A small multi-label image tagger, trained from scratch: activation swiglu.
Rows from block 7 of a small multi-label image tagger, named by matrix and row number. Rows with one number belong to one neuron. Each number is 50 + 15 x the weight over its row's rms, rounded and kept within 0 to 99. All counts start at 0.
After each neuron's rows are labels from the 100 images, of 14976, where the neuron reaches its largest size: "peak at" is the part of the image that holds the peak. Only what is clearly more common there than usual is listed. The data: regions of photos with short descriptions (Visual Genome).
# gate: MLP gate (model.blocks.7.mlp.gate.weight, 512x256), inputs 0-255
# fc1: MLP up (model.blocks.7.mlp.fc1.weight, 512x256), inputs 0-255
# fc2: MLP down (model.blocks.7.mlp.fc2.weight, 256x512, transposed), outputs 0-255

gate.333:57 68 49 53 52 67 26 59 52 45 56 53 74 65 65 83 43 46 50 67 63 54 48 44 63 12 52 53 42 62 54 27 41 56 36 61 43 74 41 55 54 56 60 29 67 40 58 66 57 27 50 75 41 32 62 65 65 57 57 51 72 34 49 58 48 64 57 61 39 50 48 29 54 43 58 58 55 50 53 44 78 61 31 65 29 29 81 28 71 69 61 35 54 64 41 32 31 55 56 58 48 55 47 45 52 70 37 30 49 30 41 66 33 46 19 40 59 53 56 45 61 72 36 30 17 43 19 72 65 44 40 52 55 65 58 33 69 70 68 45 44 42 48 72 32 52 57 40 66 58 67 42 62 68 50 48 38 58 55 43 27 30 32 46 36 40 55 67 59 54 79 49 29 45 46 40 78 64 29 53 38 64 37 56 54 47 48 39 59 86 37 11 24 37 45 71 39 17 43 20 37 37 37 85 56 61 39 43 50 62 63 38 38 47 36 39 46 60 60 27 67 42 46 46 49 41 77 37 51 59 47 52 51 39 58 63 99 49 54 30 25 65 71 57 33 77 58 76 49 37 33 34 66 21 58 21
fc1.333:57 49 52 36 36 43 26 72 36 66 47 46 50 58 90 63 66 34 56 61 39 44 37 51 48 58 59 61 68 29 63 54 76 44 64 63 39 64 72 67 37 51 63 56 27 63 53 58 69 75 76 52 58 75 50 34 71 41 41 61 36 29 68 52 34 59 50 34 69 58 47 48 61 79 50 56 54 28 57 66 61 58 64 41 56 30 18 63 57 33 80 47 70 58 69 48 17 59 49 32 66 65 43 67 37 59 33 44 60 27 53 55 46 31 45 59 50 70 54 52 45 33 54 39 64 43 45 32 64 59 68 68 56 30 34 55 58 60 94 56 49 75 38 49 09 31 69 51 72 35 66 41 55 52 27 55 34 25 46 44 75 11 82 57 70 35 73 17 62 72 48 54 41 47 52 62 77 54 58 63 44 56 44 71 47 36 36 57 54 39 78 62 42 40 54 53 61 51 55 36 65 34 69 62 49 15 30 47 34 18 60 45 65 63 47 38 42 33 46 45 51 54 46 56 30 39 37 45 28 46 61 37 70 79 56 66 56 57 57 67 43 58 29 28 35 64 61 82 49 48 56 49 56 29 67 36
fc2.333:51 43 27 44 33 55 38 73 38 39 27 50 53 38 34 19 59 55 31 74 56 40 27 45 55 54 34 58 74 43 66 38 44 51 38 48 32 44 30 46 47 43 66 68 49 53 29 49 52 47 71 44 53 47 59 50 45 47 73 37 59 34 18 42 62 14 31 12 26 19 90 49 70 41 39 59 58 24 40 51 59 56 44 53 79 33 34 68 43 56 45 53 63 24 61 28 61 53 69 44 58 53 39 66 54 47 29 74 58 60 63 51 78 52 99 32 58 55 68 39 59 62 29 52 32 45 65 55 34 58 30 68 30 50 78 65 40 46 40 27 04 59 54 60 59 51 53 86 54 75 51 39 34 37 38 50 43 84 52 35 59 42 39 21 76 59 42 60 74 35 41 46 58 52 48 55 38 51 39 66 50 44 58 48 33 39 61 52 72 36 44 61 50 50 48 81 51 66 39 47 64 50 46 33 63 76 54 75 53 69 41 39 58 67 64 51 55 82 38 45 53 37 45 39 39 35 29 62 04 60 69 55 46 41 49 50 76 54 42 45 55 58 46 39 32 62 57 65 53 58 49 56 65 35 39 69
peak at: centre

gate.378:61 61 72 58 78 75 53 44 53 62 28 42 51 49 29 69 57 39 44 47 55 31 43 48 68 58 47 49 45 37 28 95 32 43 19 64 84 71 41 56 47 47 40 47 34 45 53 55 65 32 58 44 27 26 51 34 43 44 40 36 54 57 62 62 62 60 79 47 39 37 62 44 43 53 40 58 53 52 44 72 35 51 55 63 50 62 89 36 48 49 32 66 41 34 36 58 39 58 58 65 82 72 60 55 56 81 80 57 56 63 41 51 78 48 54 48 61 55 72 46 45 67 44 58 50 37 63 80 79 35 67 77 53 60 63 60 62 48 36 72 53 25 36 61 47 59 25 35 36 77 50 29 23 49 45 57 46 41 59 37 52 57 75 56 41 66 76 59 29 67 63 42 39 40 64 31 64 62 77 38 57 47 47 38 58 86 56 31 25 38 23 46 44 57 62 41 25 57 56 55 56 64 24 37 52 36 41 29 43 81 33 46 48 53 45 74 68 56 13 61 54 55 55 34 62 30 67 46 43 58 43 54 46 49 36 60 65 47 50 45 49 65 75 22 91 54 58 22 16 62 38 50 53 66 35 54
fc1.378:46 52 71 37 72 47 78 32 36 29 30 50 72 45 68 53 47 46 50 48 35 61 53 48 31 45 20 68 57 46 32 71 30 12 43 43 65 74 33 68 35 40 65 44 64 24 64 42 50 54 42 59 66 43 40 52 61 46 51 20 37 50 79 42 59 78 47 41 38 50 41 44 28 40 38 61 73 36 78 56 44 49 53 61 43 73 66 72 26 61 54 35 36 01 36 44 31 39 39 73 37 46 33 54 82 50 60 34 65 56 27 56 77 56 56 45 44 59 60 20 59 70 25 54 41 51 38 72 63 34 59 63 61 31 33 54 28 39 46 73 57 32 51 39 35 50 47 49 42 83 63 37 51 76 65 39 62 46 70 63 39 47 44 72 37 67 58 49 45 50 22 44 53 41 31 36 39 30 47 62 41 37 46 62 32 58 42 55 30 50 50 68 69 66 51 49 38 25 24 60 45 65 37 64 24 39 39 22 42 35 44 52 54 52 40 37 65 59 46 40 64 35 64 58 64 45 35 55 30 98 42 47 54 47 76 43 64 69 40 61 54 34 51 35 07 50 55 37 51 51 53 56 46 24 40 72
fc2.378:38 43 75 51 61 44 49 81 44 48 38 57 33 16 59 60 49 43 57 56 53 71 69 31 54 52 42 59 38 40 76 63 74 41 75 07 55 69 38 51 45 83 05 42 54 63 36 68 44 44 63 33 57 69 23 42 55 63 55 61 38 42 78 73 50 50 39 52 61 61 34 43 37 17 52 50 29 83 40 52 62 70 60 54 53 56 55 57 61 35 36 53 40 39 70 27 42 56 52 52 64 40 44 38 44 78 45 59 57 10 32 64 39 73 36 53 34 53 37 67 45 43 39 39 66 36 34 55 43 48 54 40 56 96 27 55 57 48 42 36 62 46 52 51 61 69 74 43 78 35 35 57 56 88 37 50 74 51 70 60 47 19 58 55 57 47 29 54 55 38 41 63 50 42 61 67 29 63 47 37 34 33 60 59 43 41 47 55 66 60 32 59 39 31 63 27 60 48 00 64 41 45 65 32 41 59 56 40 71 63 61 54 54 61 57 71 56 43 40 55 75 28 57 44 41 81 31 40 30 65 54 52 32 58 41 54 46 58 47 23 48 60 46 58 34 58 57 20 63 33 60 39 21 50 47 51
peak at: top left

gate.507:38 29 47 22 42 69 64 41 33 28 81 41 38 60 20 67 42 61 56 63 30 13 66 56 19 49 65 33 46 44 26 58 51 31 37 17 47 80 55 44 68 18 50 54 48 48 50 67 32 43 37 20 44 25 22 44 21 46 32 71 72 48 66 54 42 51 45 52 48 45 56 61 66 42 58 44 23 37 52 23 75 57 53 72 42 63 39 47 22 57 60 33 34 55 52 62 39 57 58 48 65 42 58 55 66 53 21 56 46 35 26 51 50 52 60 34 51 60 59 83 87 47 60 31 28 36 64 22 56 60 67 55 55 58 60 52 26 52 78 38 60 87 59 54 54 56 52 43 44 30 27 47 47 58 49 48 23 44 66 44 40 66 71 43 46 31 60 67 59 34 35 52 54 28 35 43 52 74 55 66 61 50 32 46 52 62 45 74 31 78 44 49 50 39 54 45 55 26 60 42 70 67 45 39 37 61 58 62 31 37 35 46 63 73 43 60 76 69 35 63 82 40 70 23 54 53 58 48 55 72 66 45 48 51 53 31 33 57 63 40 72 33 14 74 44 53 74 47 44 44 51 53 44 57 51 43
fc1.507:30 54 55 40 51 23 59 60 51 48 47 31 26 80 74 60 35 49 33 33 80 54 36 46 71 48 10 59 48 34 45 70 54 29 12 64 51 63 64 43 53 54 29 48 88 47 49 44 32 60 54 58 48 52 49 48 44 66 86 38 58 36 19 52 51 48 60 33 29 51 58 58 51 47 48 45 68 29 40 67 20 47 35 49 57 48 59 59 57 46 62 56 38 51 37 55 46 49 57 42 49 60 00 46 48 55 67 55 27 67 60 44 38 47 22 59 45 50 66 36 26 51 68 58 56 54 44 46 65 79 36 58 55 39 48 09 44 76 76 60 44 20 42 43 57 48 59 50 58 55 58 56 48 52 47 42 67 57 49 74 68 52 43 60 12 35 38 33 67 44 19 48 44 38 33 54 78 56 66 24 76 50 52 53 48 50 33 37 14 41 53 41 37 32 36 45 43 74 54 32 28 53 50 49 50 31 46 78 35 47 48 23 24 23 56 26 20 18 68 56 50 49 61 59 43 29 16 72 30 52 52 63 53 52 49 46 46 57 48 61 34 42 49 42 46 43 32 18 29 47 43 53 38 43 53 60
fc2.507:47 59 51 46 61 78 35 58 52 49 80 57 35 52 79 36 18 43 42 42 54 70 53 44 55 40 29 37 95 68 52 86 53 58 40 84 63 42 29 53 49 51 66 59 48 61 82 41 89 49 57 69 49 44 76 55 56 43 25 51 44 46 40 19 48 53 42 69 25 47 54 69 40 46 45 50 62 42 36 55 58 51 51 52 76 72 64 54 75 37 59 50 60 58 82 39 60 60 21 56 74 65 43 33 13 52 45 62 40 39 71 52 34 41 41 58 48 39 27 61 61 58 30 69 56 65 52 42 45 21 38 55 41 39 51 21 66 16 54 44 42 47 53 23 71 54 62 39 52 63 72 42 29 47 63 53 51 30 71 58 43 34 55 37 61 62 41 37 24 44 47 60 41 47 34 59 56 62 51 73 49 66 65 49 54 30 58 28 62 40 66 25 37 78 49 49 48 32 44 47 38 29 34 70 38 70 56 37 76 69 60 67 51 76 71 45 54 53 45 25 48 51 17 28 46 67 48 59 59 42 50 38 53 40 53 21 65 57 71 57 31 63 38 46 35 45 50 91 34 36 57 51 54 33 27 56
peak at: top left; top right

gate.39:28 37 36 59 70 14 73 58 29 39 52 51 44 35 51 31 42 28 49 83 43 40 52 40 46 42 56 53 51 68 64 45 58 64 70 52 39 52 44 48 55 43 75 63 64 44 64 40 65 62 28 29 39 71 71 41 59 48 51 53 42 47 76 35 51 49 44 67 44 46 64 57 55 40 75 67 67 63 53 51 50 74 49 27 54 55 56 70 57 51 67 35 41 31 47 52 48 66 78 59 60 52 58 58 56 55 56 47 41 78 47 48 22 39 62 48 43 62 44 56 17 22 47 53 57 73 69 78 51 29 66 48 57 50 32 72 32 45 64 56 54 79 31 32 60 41 45 33 60 69 63 55 43 42 29 40 38 40 11 54 62 71 43 72 60 28 33 57 44 66 80 40 68 47 57 50 43 73 40 68 46 60 73 53 52 13 71 15 49 35 65 43 43 49 46 64 59 65 20 48 46 50 71 48 26 52 69 40 29 03 47 72 43 31 35 73 30 57 26 80 48 63 42 40 54 74 47 52 31 39 58 48 37 53 38 59 32 36 63 33 51 49 44 48 79 53 70 19 59 53 41 35 34 89 51 37
fc1.39:43 64 43 74 57 54 44 49 84 41 51 45 49 54 37 47 02 74 66 67 40 64 38 58 54 53 66 55 12 72 52 30 68 57 47 58 54 31 51 59 45 45 43 47 26 46 48 48 71 65 62 37 54 40 61 78 54 59 50 46 58 47 48 46 71 64 29 41 53 64 72 67 51 67 44 51 62 30 47 38 05 43 63 66 55 57 25 42 44 41 61 45 68 42 63 63 56 57 46 31 61 48 46 60 41 41 38 41 66 70 38 84 27 43 58 30 44 48 64 46 23 41 38 64 29 59 48 55 31 43 27 25 33 39 69 44 54 25 68 63 32 62 49 37 37 19 58 37 34 72 59 25 42 37 66 70 67 56 43 37 26 25 17 34 57 52 66 47 54 65 68 53 55 64 67 47 24 29 43 36 79 62 48 64 26 57 50 63 28 42 40 61 44 46 52 62 32 51 30 63 52 34 55 35 51 54 40 45 39 45 40 36 32 26 62 38 72 36 52 54 61 73 20 45 34 85 79 59 63 61 56 60 73 29 43 91 44 42 43 40 55 50 30 79 49 43 68 36 59 48 32 39 50 60 23 42
fc2.39:59 57 49 82 50 51 32 76 49 64 41 60 39 51 41 57 56 53 44 66 56 63 41 55 61 42 43 34 52 77 52 26 48 74 33 33 43 61 48 82 40 38 60 61 46 29 29 48 51 50 59 54 37 66 59 71 52 74 24 65 53 38 36 54 65 53 56 39 61 44 19 78 68 62 58 37 22 37 33 72 52 30 47 30 22 21 56 51 35 52 39 56 39 61 42 26 69 42 32 35 38 54 53 74 39 33 44 55 65 42 30 83 33 38 60 64 71 41 59 57 58 69 30 48 75 31 43 57 29 26 25 46 39 34 62 73 61 41 49 31 46 63 75 53 16 35 25 44 17 72 33 71 43 25 31 35 27 81 79 47 55 47 70 43 49 34 51 67 40 37 68 43 57 45 44 44 63 36 46 51 39 68 68 66 51 72 43 71 66 37 62 58 46 50 81 45 28 66 30 45 68 55 09 48 46 67 44 22 75 50 62 32 60 34 29 59 37 15 63 56 48 53 44 42 57 41 43 40 49 45 61 67 39 46 57 71 45 49 27 50 41 43 49 46 36 73 42 46 45 43 41 80 51 46 49 39
peak at: centre

gate.73:33 55 66 54 61 50 70 75 39 34 28 49 54 56 67 46 48 41 25 69 71 41 46 65 49 53 33 50 66 55 60 68 57 53 34 70 64 46 30 62 37 59 42 33 67 32 51 48 29 42 32 84 10 45 61 50 48 35 46 46 45 31 44 55 31 40 24 40 62 51 32 71 86 64 53 57 29 44 64 32 26 69 49 50 46 44 53 56 60 54 83 54 50 63 34 74 67 37 47 49 59 46 69 33 39 48 47 43 50 66 20 47 38 71 40 50 77 65 62 36 63 77 51 45 61 47 79 35 41 58 57 67 46 31 45 30 70 39 35 40 58 70 58 53 39 68 61 25 42 21 43 51 56 36 31 40 42 28 62 63 73 52 87 85 42 47 39 69 60 46 48 50 97 35 74 36 46 54 50 42 21 51 66 34 71 32 46 46 51 59 44 60 62 56 60 46 26 44 53 49 41 42 63 28 61 56 59 28 55 58 36 57 42 45 19 25 71 31 46 55 79 14 62 65 75 54 52 32 72 47 64 55 53 49 33 42 56 13 40 47 77 51 50 53 42 48 34 61 64 51 70 64 59 32 39 37
fc1.73:58 22 52 43 59 75 68 19 55 36 41 42 65 79 45 37 63 36 57 47 45 35 37 75 45 53 45 62 44 49 64 41 37 26 48 70 44 17 37 46 60 74 75 42 26 48 37 65 55 50 46 35 93 70 55 43 48 44 51 37 67 49 46 56 52 61 68 41 49 41 66 45 41 37 56 46 54 47 49 22 19 36 27 35 55 53 83 53 26 42 66 60 60 49 54 54 39 56 55 62 38 72 68 43 48 64 58 27 70 26 74 57 66 44 25 48 27 34 52 77 11 56 31 17 44 47 16 26 48 43 62 45 50 44 45 46 75 43 57 48 51 64 40 39 56 44 63 49 50 61 57 55 51 77 48 57 73 66 50 66 60 43 67 70 67 42 38 30 48 57 26 60 49 39 65 46 23 48 42 48 85 44 74 53 47 70 54 49 60 27 41 33 60 66 64 45 57 70 31 54 35 34 33 60 50 73 56 71 73 46 40 55 86 51 37 40 05 54 49 56 42 65 42 57 20 44 58 79 55 39 27 51 20 49 77 60 54 70 44 26 48 59 63 55 73 60 33 26 55 60 39 57 44 59 52 56
fc2.73:50 61 37 44 43 62 71 24 27 80 78 41 61 36 39 28 35 62 54 51 39 67 28 57 62 42 52 53 49 59 35 42 21 33 35 50 40 42 53 43 37 76 49 77 43 56 23 75 50 53 72 45 43 46 61 51 38 60 60 40 54 59 35 41 47 30 58 46 48 86 56 67 24 72 46 51 56 62 48 62 56 50 36 64 33 72 53 43 40 41 38 66 60 61 37 29 46 52 48 55 49 44 79 54 51 43 38 33 48 38 57 65 17 09 43 54 45 63 54 67 55 47 68 56 64 51 55 39 51 32 49 60 19 73 32 65 41 55 75 59 59 50 43 56 48 90 38 50 46 21 75 38 64 75 28 45 66 72 43 53 56 47 54 65 17 34 58 50 28 28 58 13 33 43 66 59 72 43 39 59 53 22 15 53 35 50 34 68 30 57 78 37 69 71 14 63 61 25 48 35 34 48 57 56 67 41 51 62 48 54 37 37 63 42 40 35 25 69 71 58 56 57 51 39 28 36 51 64 48 44 41 69 20 66 28 50 65 51 40 61 68 24 31 75 67 46 55 40 38 52 40 62 46 59 39 29
peak at: top left

gate.482:61 26 54 24 32 71 37 60 70 48 51 39 46 51 65 54 62 38 39 41 54 18 52 24 59 39 21 43 73 57 66 55 51 31 57 49 50 60 53 55 43 33 56 64 59 43 58 56 36 32 46 48 58 45 56 41 35 60 54 26 21 48 43 41 22 40 70 34 79 67 37 45 54 33 30 46 46 40 37 73 54 58 86 70 38 48 89 26 59 36 44 63 58 16 63 56 45 60 41 32 69 48 10 43 56 33 54 52 45 43 56 54 55 77 20 35 45 63 53 33 64 36 67 48 49 55 71 41 76 59 38 31 38 27 52 46 24 69 62 18 48 36 58 40 71 36 55 52 66 53 28 35 55 31 72 43 32 56 45 56 38 35 62 18 39 44 46 32 82 59 44 66 50 67 56 51 41 56 35 39 47 42 54 63 51 82 82 65 45 46 52 93 58 52 52 36 72 22 65 28 78 45 34 40 44 71 51 57 47 52 54 58 55 58 30 61 72 86 48 51 47 48 37 64 46 67 48 30 59 44 52 41 58 54 54 63 24 61 43 24 73 29 44 36 56 61 36 29 73 34 43 58 65 34 34 51
fc1.482:27 62 55 39 49 70 38 45 47 30 66 38 41 60 55 62 56 80 43 26 47 80 41 72 32 62 42 37 36 19 46 71 47 64 33 65 71 42 57 47 61 66 94 37 72 52 41 66 64 45 42 70 35 28 59 71 54 63 49 39 50 50 58 53 55 59 43 46 47 42 59 60 33 45 34 60 34 54 23 28 42 30 55 47 34 89 49 64 49 66 63 48 25 74 24 30 76 61 68 26 52 69 50 64 65 77 51 55 31 68 66 47 60 64 30 48 76 48 59 43 43 71 65 36 53 72 61 47 24 68 32 45 59 78 59 66 67 33 38 75 76 64 23 47 52 55 39 43 57 08 49 58 73 48 51 40 44 24 61 33 44 41 45 58 51 52 30 55 53 40 37 59 78 71 39 41 72 35 60 47 56 54 31 55 53 63 43 41 72 55 56 43 35 24 59 40 50 86 38 60 38 33 40 36 41 46 55 37 44 66 36 61 61 25 37 62 21 59 59 38 60 37 49 38 70 36 51 58 25 49 56 57 40 48 77 61 56 64 43 73 43 67 66 58 35 52 61 59 07 59 51 71 28 55 48 55
fc2.482:53 58 57 58 57 54 29 56 51 56 69 22 41 28 55 49 90 36 48 51 48 59 53 55 39 57 54 27 49 55 51 56 67 68 64 81 44 26 36 39 46 36 49 19 54 61 43 34 57 51 59 76 39 63 57 67 56 45 68 27 63 50 71 40 54 54 63 70 46 58 43 26 46 25 79 55 79 72 62 53 70 65 23 42 62 40 55 37 62 66 39 39 55 57 17 54 61 35 78 47 53 94 21 84 53 52 43 60 47 61 40 43 34 54 58 65 59 22 51 06 35 40 33 48 60 45 50 22 27 36 38 73 65 63 63 42 57 46 46 37 47 76 57 61 46 55 54 64 66 45 61 47 49 45 24 34 27 59 76 48 46 40 38 52 48 45 51 55 60 84 36 75 62 73 59 44 28 58 75 82 42 58 83 75 76 44 55 31 56 47 69 39 32 54 57 50 44 14 54 33 44 55 42 66 54 59 36 62 37 62 53 70 54 36 43 38 69 19 43 57 52 68 77 69 57 63 56 54 43 52 78 22 64 45 60 64 47 42 50 69 51 50 51 46 47 63 61 49 57 45 34 77 40 44 56 75
peak at: top left

gate.16:80 50 62 41 32 49 60 54 51 45 31 44 42 23 55 44 50 74 52 61 64 64 58 53 42 37 58 61 30 55 60 24 52 72 59 50 51 20 61 32 34 41 46 22 24 56 46 22 51 55 62 58 50 60 40 17 68 71 70 38 45 41 43 15 13 51 39 48 47 38 36 26 41 73 38 68 44 39 55 54 57 41 88 43 39 50 66 61 68 53 85 77 53 48 79 44 42 53 24 53 53 32 62 39 61 43 39 47 37 23 51 66 36 67 40 69 46 58 34 56 37 27 44 66 40 35 47 49 51 14 45 74 60 56 26 43 56 67 50 52 43 50 46 73 30 59 50 63 49 44 61 68 52 18 67 18 91 37 36 47 32 64 42 67 48 44 46 61 39 56 50 59 14 70 64 52 44 41 55 07 30 63 70 30 24 70 41 66 53 30 60 70 38 60 58 45 52 42 64 43 22 38 34 33 37 64 54 47 60 54 42 54 68 47 38 41 42 26 40 42 47 74 73 46 28 17 56 51 63 54 47 34 49 60 56 62 60 62 70 54 66 43 44 43 48 40 45 76 54 42 38 70 46 44 55 77
fc1.16:29 40 50 34 57 37 19 58 71 23 42 50 55 36 59 56 64 37 53 67 56 61 47 50 54 39 32 28 55 33 48 90 28 57 58 39 39 54 26 71 33 47 58 75 53 33 54 62 37 56 69 54 46 24 45 50 26 29 44 48 56 67 72 97 50 66 53 71 49 48 52 67 66 57 31 57 74 50 54 55 62 39 23 49 46 62 39 41 28 56 93 48 56 27 55 56 11 62 56 49 49 54 38 61 52 45 71 54 56 53 49 44 47 41 43 31 64 69 59 34 39 57 34 53 80 50 70 52 68 41 42 43 60 47 58 27 29 42 27 45 33 62 59 53 83 61 50 51 45 69 30 34 45 41 42 64 89 38 61 46 48 52 59 45 33 53 54 47 46 48 35 61 46 42 40 62 72 44 36 82 53 42 34 63 55 44 34 41 76 23 36 27 46 26 43 25 48 47 64 36 63 45 70 87 30 44 36 42 19 76 48 54 21 30 50 15 56 41 68 70 77 68 53 26 47 51 13 70 33 44 38 44 42 50 61 34 69 53 77 49 47 51 52 62 51 62 45 52 45 60 42 65 32 48 74 48
fc2.16:65 48 45 57 30 28 55 08 35 55 31 67 59 55 46 62 32 44 40 64 35 55 47 59 43 59 67 44 52 46 39 54 50 77 77 73 45 22 35 90 35 28 24 42 56 60 55 45 43 66 50 43 30 62 45 78 53 65 46 59 22 32 40 24 43 34 25 17 67 25 58 69 44 58 38 19 33 22 59 71 58 27 33 47 57 59 45 40 64 43 35 31 76 40 21 40 31 56 31 44 31 67 39 56 49 39 62 42 40 64 34 61 55 83 24 33 69 58 54 39 55 54 54 30 38 51 54 44 40 59 58 71 48 65 60 44 35 41 65 75 49 16 49 39 49 61 55 68 60 75 34 55 45 41 49 70 30 83 44 19 60 32 49 66 33 46 47 57 50 32 39 34 48 60 53 37 67 37 24 22 36 43 62 43 58 46 46 45 39 40 73 69 17 83 41 39 60 48 69 73 52 75 40 59 33 54 56 51 33 31 55 29 58 57 41 52 61 58 43 47 43 64 75 85 55 49 44 63 60 49 32 65 48 62 38 47 60 67 59 41 50 69 55 54 77 65 41 56 27 60 55 51 42 53 53 38
peak at: centre

gate.429:70 53 40 48 76 61 30 31 51 57 58 61 58 64 72 57 63 52 69 73 45 44 68 74 67 27 40 32 19 74 41 39 46 41 73 37 54 53 28 30 51 44 97 59 59 80 25 34 24 65 28 52 53 63 43 57 55 56 46 41 57 50 63 38 51 36 49 58 61 59 66 35 46 43 37 37 43 43 35 58 41 37 59 56 50 33 39 54 25 51 60 51 71 32 32 45 39 43 32 16 51 55 68 43 53 28 48 27 36 36 51 61 56 46 64 39 68 56 62 52 69 47 80 65 46 43 47 57 66 54 59 69 49 40 61 46 56 54 42 50 30 33 52 46 49 49 10 45 39 71 70 17 51 27 48 36 50 54 47 66 39 47 69 46 36 37 69 47 58 39 46 55 70 25 83 73 41 17 41 62 44 62 49 41 41 52 41 33 62 75 56 63 63 38 36 51 48 38 35 78 56 62 46 53 46 30 64 81 30 46 40 38 34 48 59 53 27 67 64 42 52 62 54 66 09 87 57 55 66 38 74 40 59 40 34 54 49 62 61 54 28 48 75 78 59 35 70 74 75 73 77 67 31 27 65 56
fc1.429:54 70 40 52 53 47 42 55 72 36 60 48 38 31 37 43 42 56 56 55 68 72 70 65 36 58 39 58 59 59 72 43 56 51 71 49 33 49 52 44 21 71 60 52 60 48 57 31 57 24 32 72 51 49 46 53 26 68 51 44 84 56 59 24 35 40 24 67 56 74 51 23 72 59 78 48 38 36 46 29 58 18 67 23 54 14 35 61 47 59 73 37 68 41 51 47 24 26 61 57 70 61 76 27 55 22 59 66 54 39 39 14 71 52 51 67 51 24 52 60 54 67 53 66 91 46 34 37 57 38 30 63 58 38 40 43 60 42 42 56 43 39 47 68 30 56 50 48 19 63 54 65 51 22 43 29 19 55 47 47 45 66 58 73 58 47 57 58 20 44 58 44 40 46 61 53 81 60 47 51 37 46 41 46 64 61 17 32 43 13 75 35 56 82 65 41 73 52 57 67 44 46 44 64 46 76 26 51 22 29 31 53 36 47 41 23 68 39 42 55 48 48 53 61 23 17 43 49 45 46 45 59 32 66 67 51 51 53 68 60 62 61 57 55 59 49 61 59 48 68 72 43 45 42 38 37
fc2.429:47 46 72 55 69 48 50 53 39 41 23 39 87 63 44 65 65 48 45 27 69 26 52 53 55 44 47 39 45 37 62 54 41 53 33 73 37 63 47 23 48 82 29 52 31 42 51 37 53 44 31 61 50 34 47 21 51 49 30 62 55 68 23 70 65 44 31 42 68 36 70 43 52 31 59 18 54 71 47 34 57 47 66 59 32 53 44 38 43 60 32 48 91 49 71 48 41 59 43 59 46 82 55 61 22 42 33 39 37 63 56 49 00 43 62 30 55 36 67 57 33 50 59 58 48 65 54 55 38 41 47 40 80 54 55 54 61 76 10 56 41 13 46 45 44 81 39 72 35 55 64 66 52 28 35 44 67 62 70 63 50 65 49 23 48 52 48 36 49 58 45 17 53 72 41 51 45 38 41 62 52 27 38 79 50 66 66 47 46 70 41 58 39 60 58 43 41 43 48 57 72 35 42 41 38 74 62 45 57 55 33 35 73 30 46 27 62 51 49 57 64 41 47 62 46 61 51 29 62 39 67 34 64 54 60 75 82 27 49 32 52 64 78 54 67 75 63 54 56 52 62 45 26 36 51 79
peak at: centre

gate.156:37 48 36 27 39 59 70 78 71 50 61 25 50 38 43 65 82 66 20 59 33 52 56 35 46 69 30 38 33 70 50 43 75 35 61 71 53 45 55 41 72 49 33 55 48 37 38 43 57 68 35 53 36 61 45 65 08 47 45 64 40 50 55 33 48 59 55 62 54 61 38 66 63 46 43 53 43 46 38 63 15 59 43 39 67 61 54 27 42 45 51 53 50 13 45 40 47 50 57 18 54 52 37 44 45 36 35 33 38 50 39 51 62 47 53 34 24 45 86 70 44 62 82 22 62 61 72 41 33 49 55 34 37 49 45 45 57 63 74 65 77 35 64 64 35 45 62 50 53 69 69 46 28 37 44 45 74 37 58 73 41 32 66 46 38 63 38 66 74 77 44 54 52 33 60 32 70 60 45 38 48 64 42 56 39 41 75 57 50 58 66 56 34 62 67 61 35 50 20 62 20 65 39 68 20 53 63 84 55 52 26 58 28 24 46 66 45 58 32 60 31 62 71 36 23 56 60 70 71 28 26 32 28 56 31 48 40 33 23 59 35 42 50 39 44 49 51 35 21 61 65 71 59 57 46 34
fc1.156:66 35 27 99 34 52 36 70 39 43 58 39 33 63 59 31 51 54 53 50 31 34 61 76 67 33 64 34 32 65 43 64 60 45 33 45 61 37 21 69 58 66 76 41 56 31 62 37 56 47 53 54 47 57 50 50 71 53 38 50 44 40 61 59 63 20 56 45 60 68 29 55 76 45 49 29 45 40 85 13 74 48 37 41 16 28 35 27 34 56 46 79 35 34 27 54 83 42 48 41 70 57 75 52 50 59 35 48 46 57 53 32 32 62 58 52 41 49 41 62 56 49 47 42 58 75 51 35 39 26 49 55 41 56 60 50 46 39 30 30 64 75 34 63 67 40 33 18 70 49 64 47 31 45 43 49 62 73 44 31 46 72 38 54 22 84 74 59 36 42 42 47 38 47 66 38 57 51 83 46 28 40 47 41 49 85 54 51 34 48 24 46 61 71 48 30 15 56 43 54 52 61 48 61 41 25 25 37 63 67 30 91 77 52 58 47 46 28 42 49 55 74 53 36 60 51 56 44 51 51 60 50 47 34 62 51 36 52 66 51 49 61 43 41 77 54 44 43 31 50 60 32 74 53 56 65
fc2.156:61 60 43 83 53 42 55 23 58 40 30 44 76 53 53 12 43 47 44 64 69 52 66 41 73 32 39 67 43 61 53 62 34 33 31 86 72 48 67 58 47 39 31 32 39 57 58 36 57 44 55 43 73 49 56 54 32 24 69 54 32 63 38 16 40 24 41 18 26 59 38 53 64 47 58 47 30 49 47 25 56 55 30 51 43 52 57 43 41 64 55 60 27 67 49 49 51 54 68 32 62 45 41 81 51 42 58 45 44 58 61 34 29 50 73 35 51 63 52 70 65 51 41 52 52 41 50 46 51 45 65 55 25 49 32 63 68 33 39 33 42 62 31 37 60 60 70 82 37 52 64 40 26 54 71 45 50 60 26 36 71 68 67 62 80 48 37 43 33 42 58 35 43 53 56 63 60 55 38 33 61 58 86 42 51 42 79 69 71 35 51 64 51 56 58 51 07 80 50 68 65 37 41 46 33 31 52 39 30 37 50 54 64 66 76 36 47 49 52 41 51 42 40 35 70 36 55 93 35 22 54 74 88 58 24 64 59 45 54 48 58 45 08 54 44 53 48 43 48 40 36 54 61 21 46 56
peak at: top left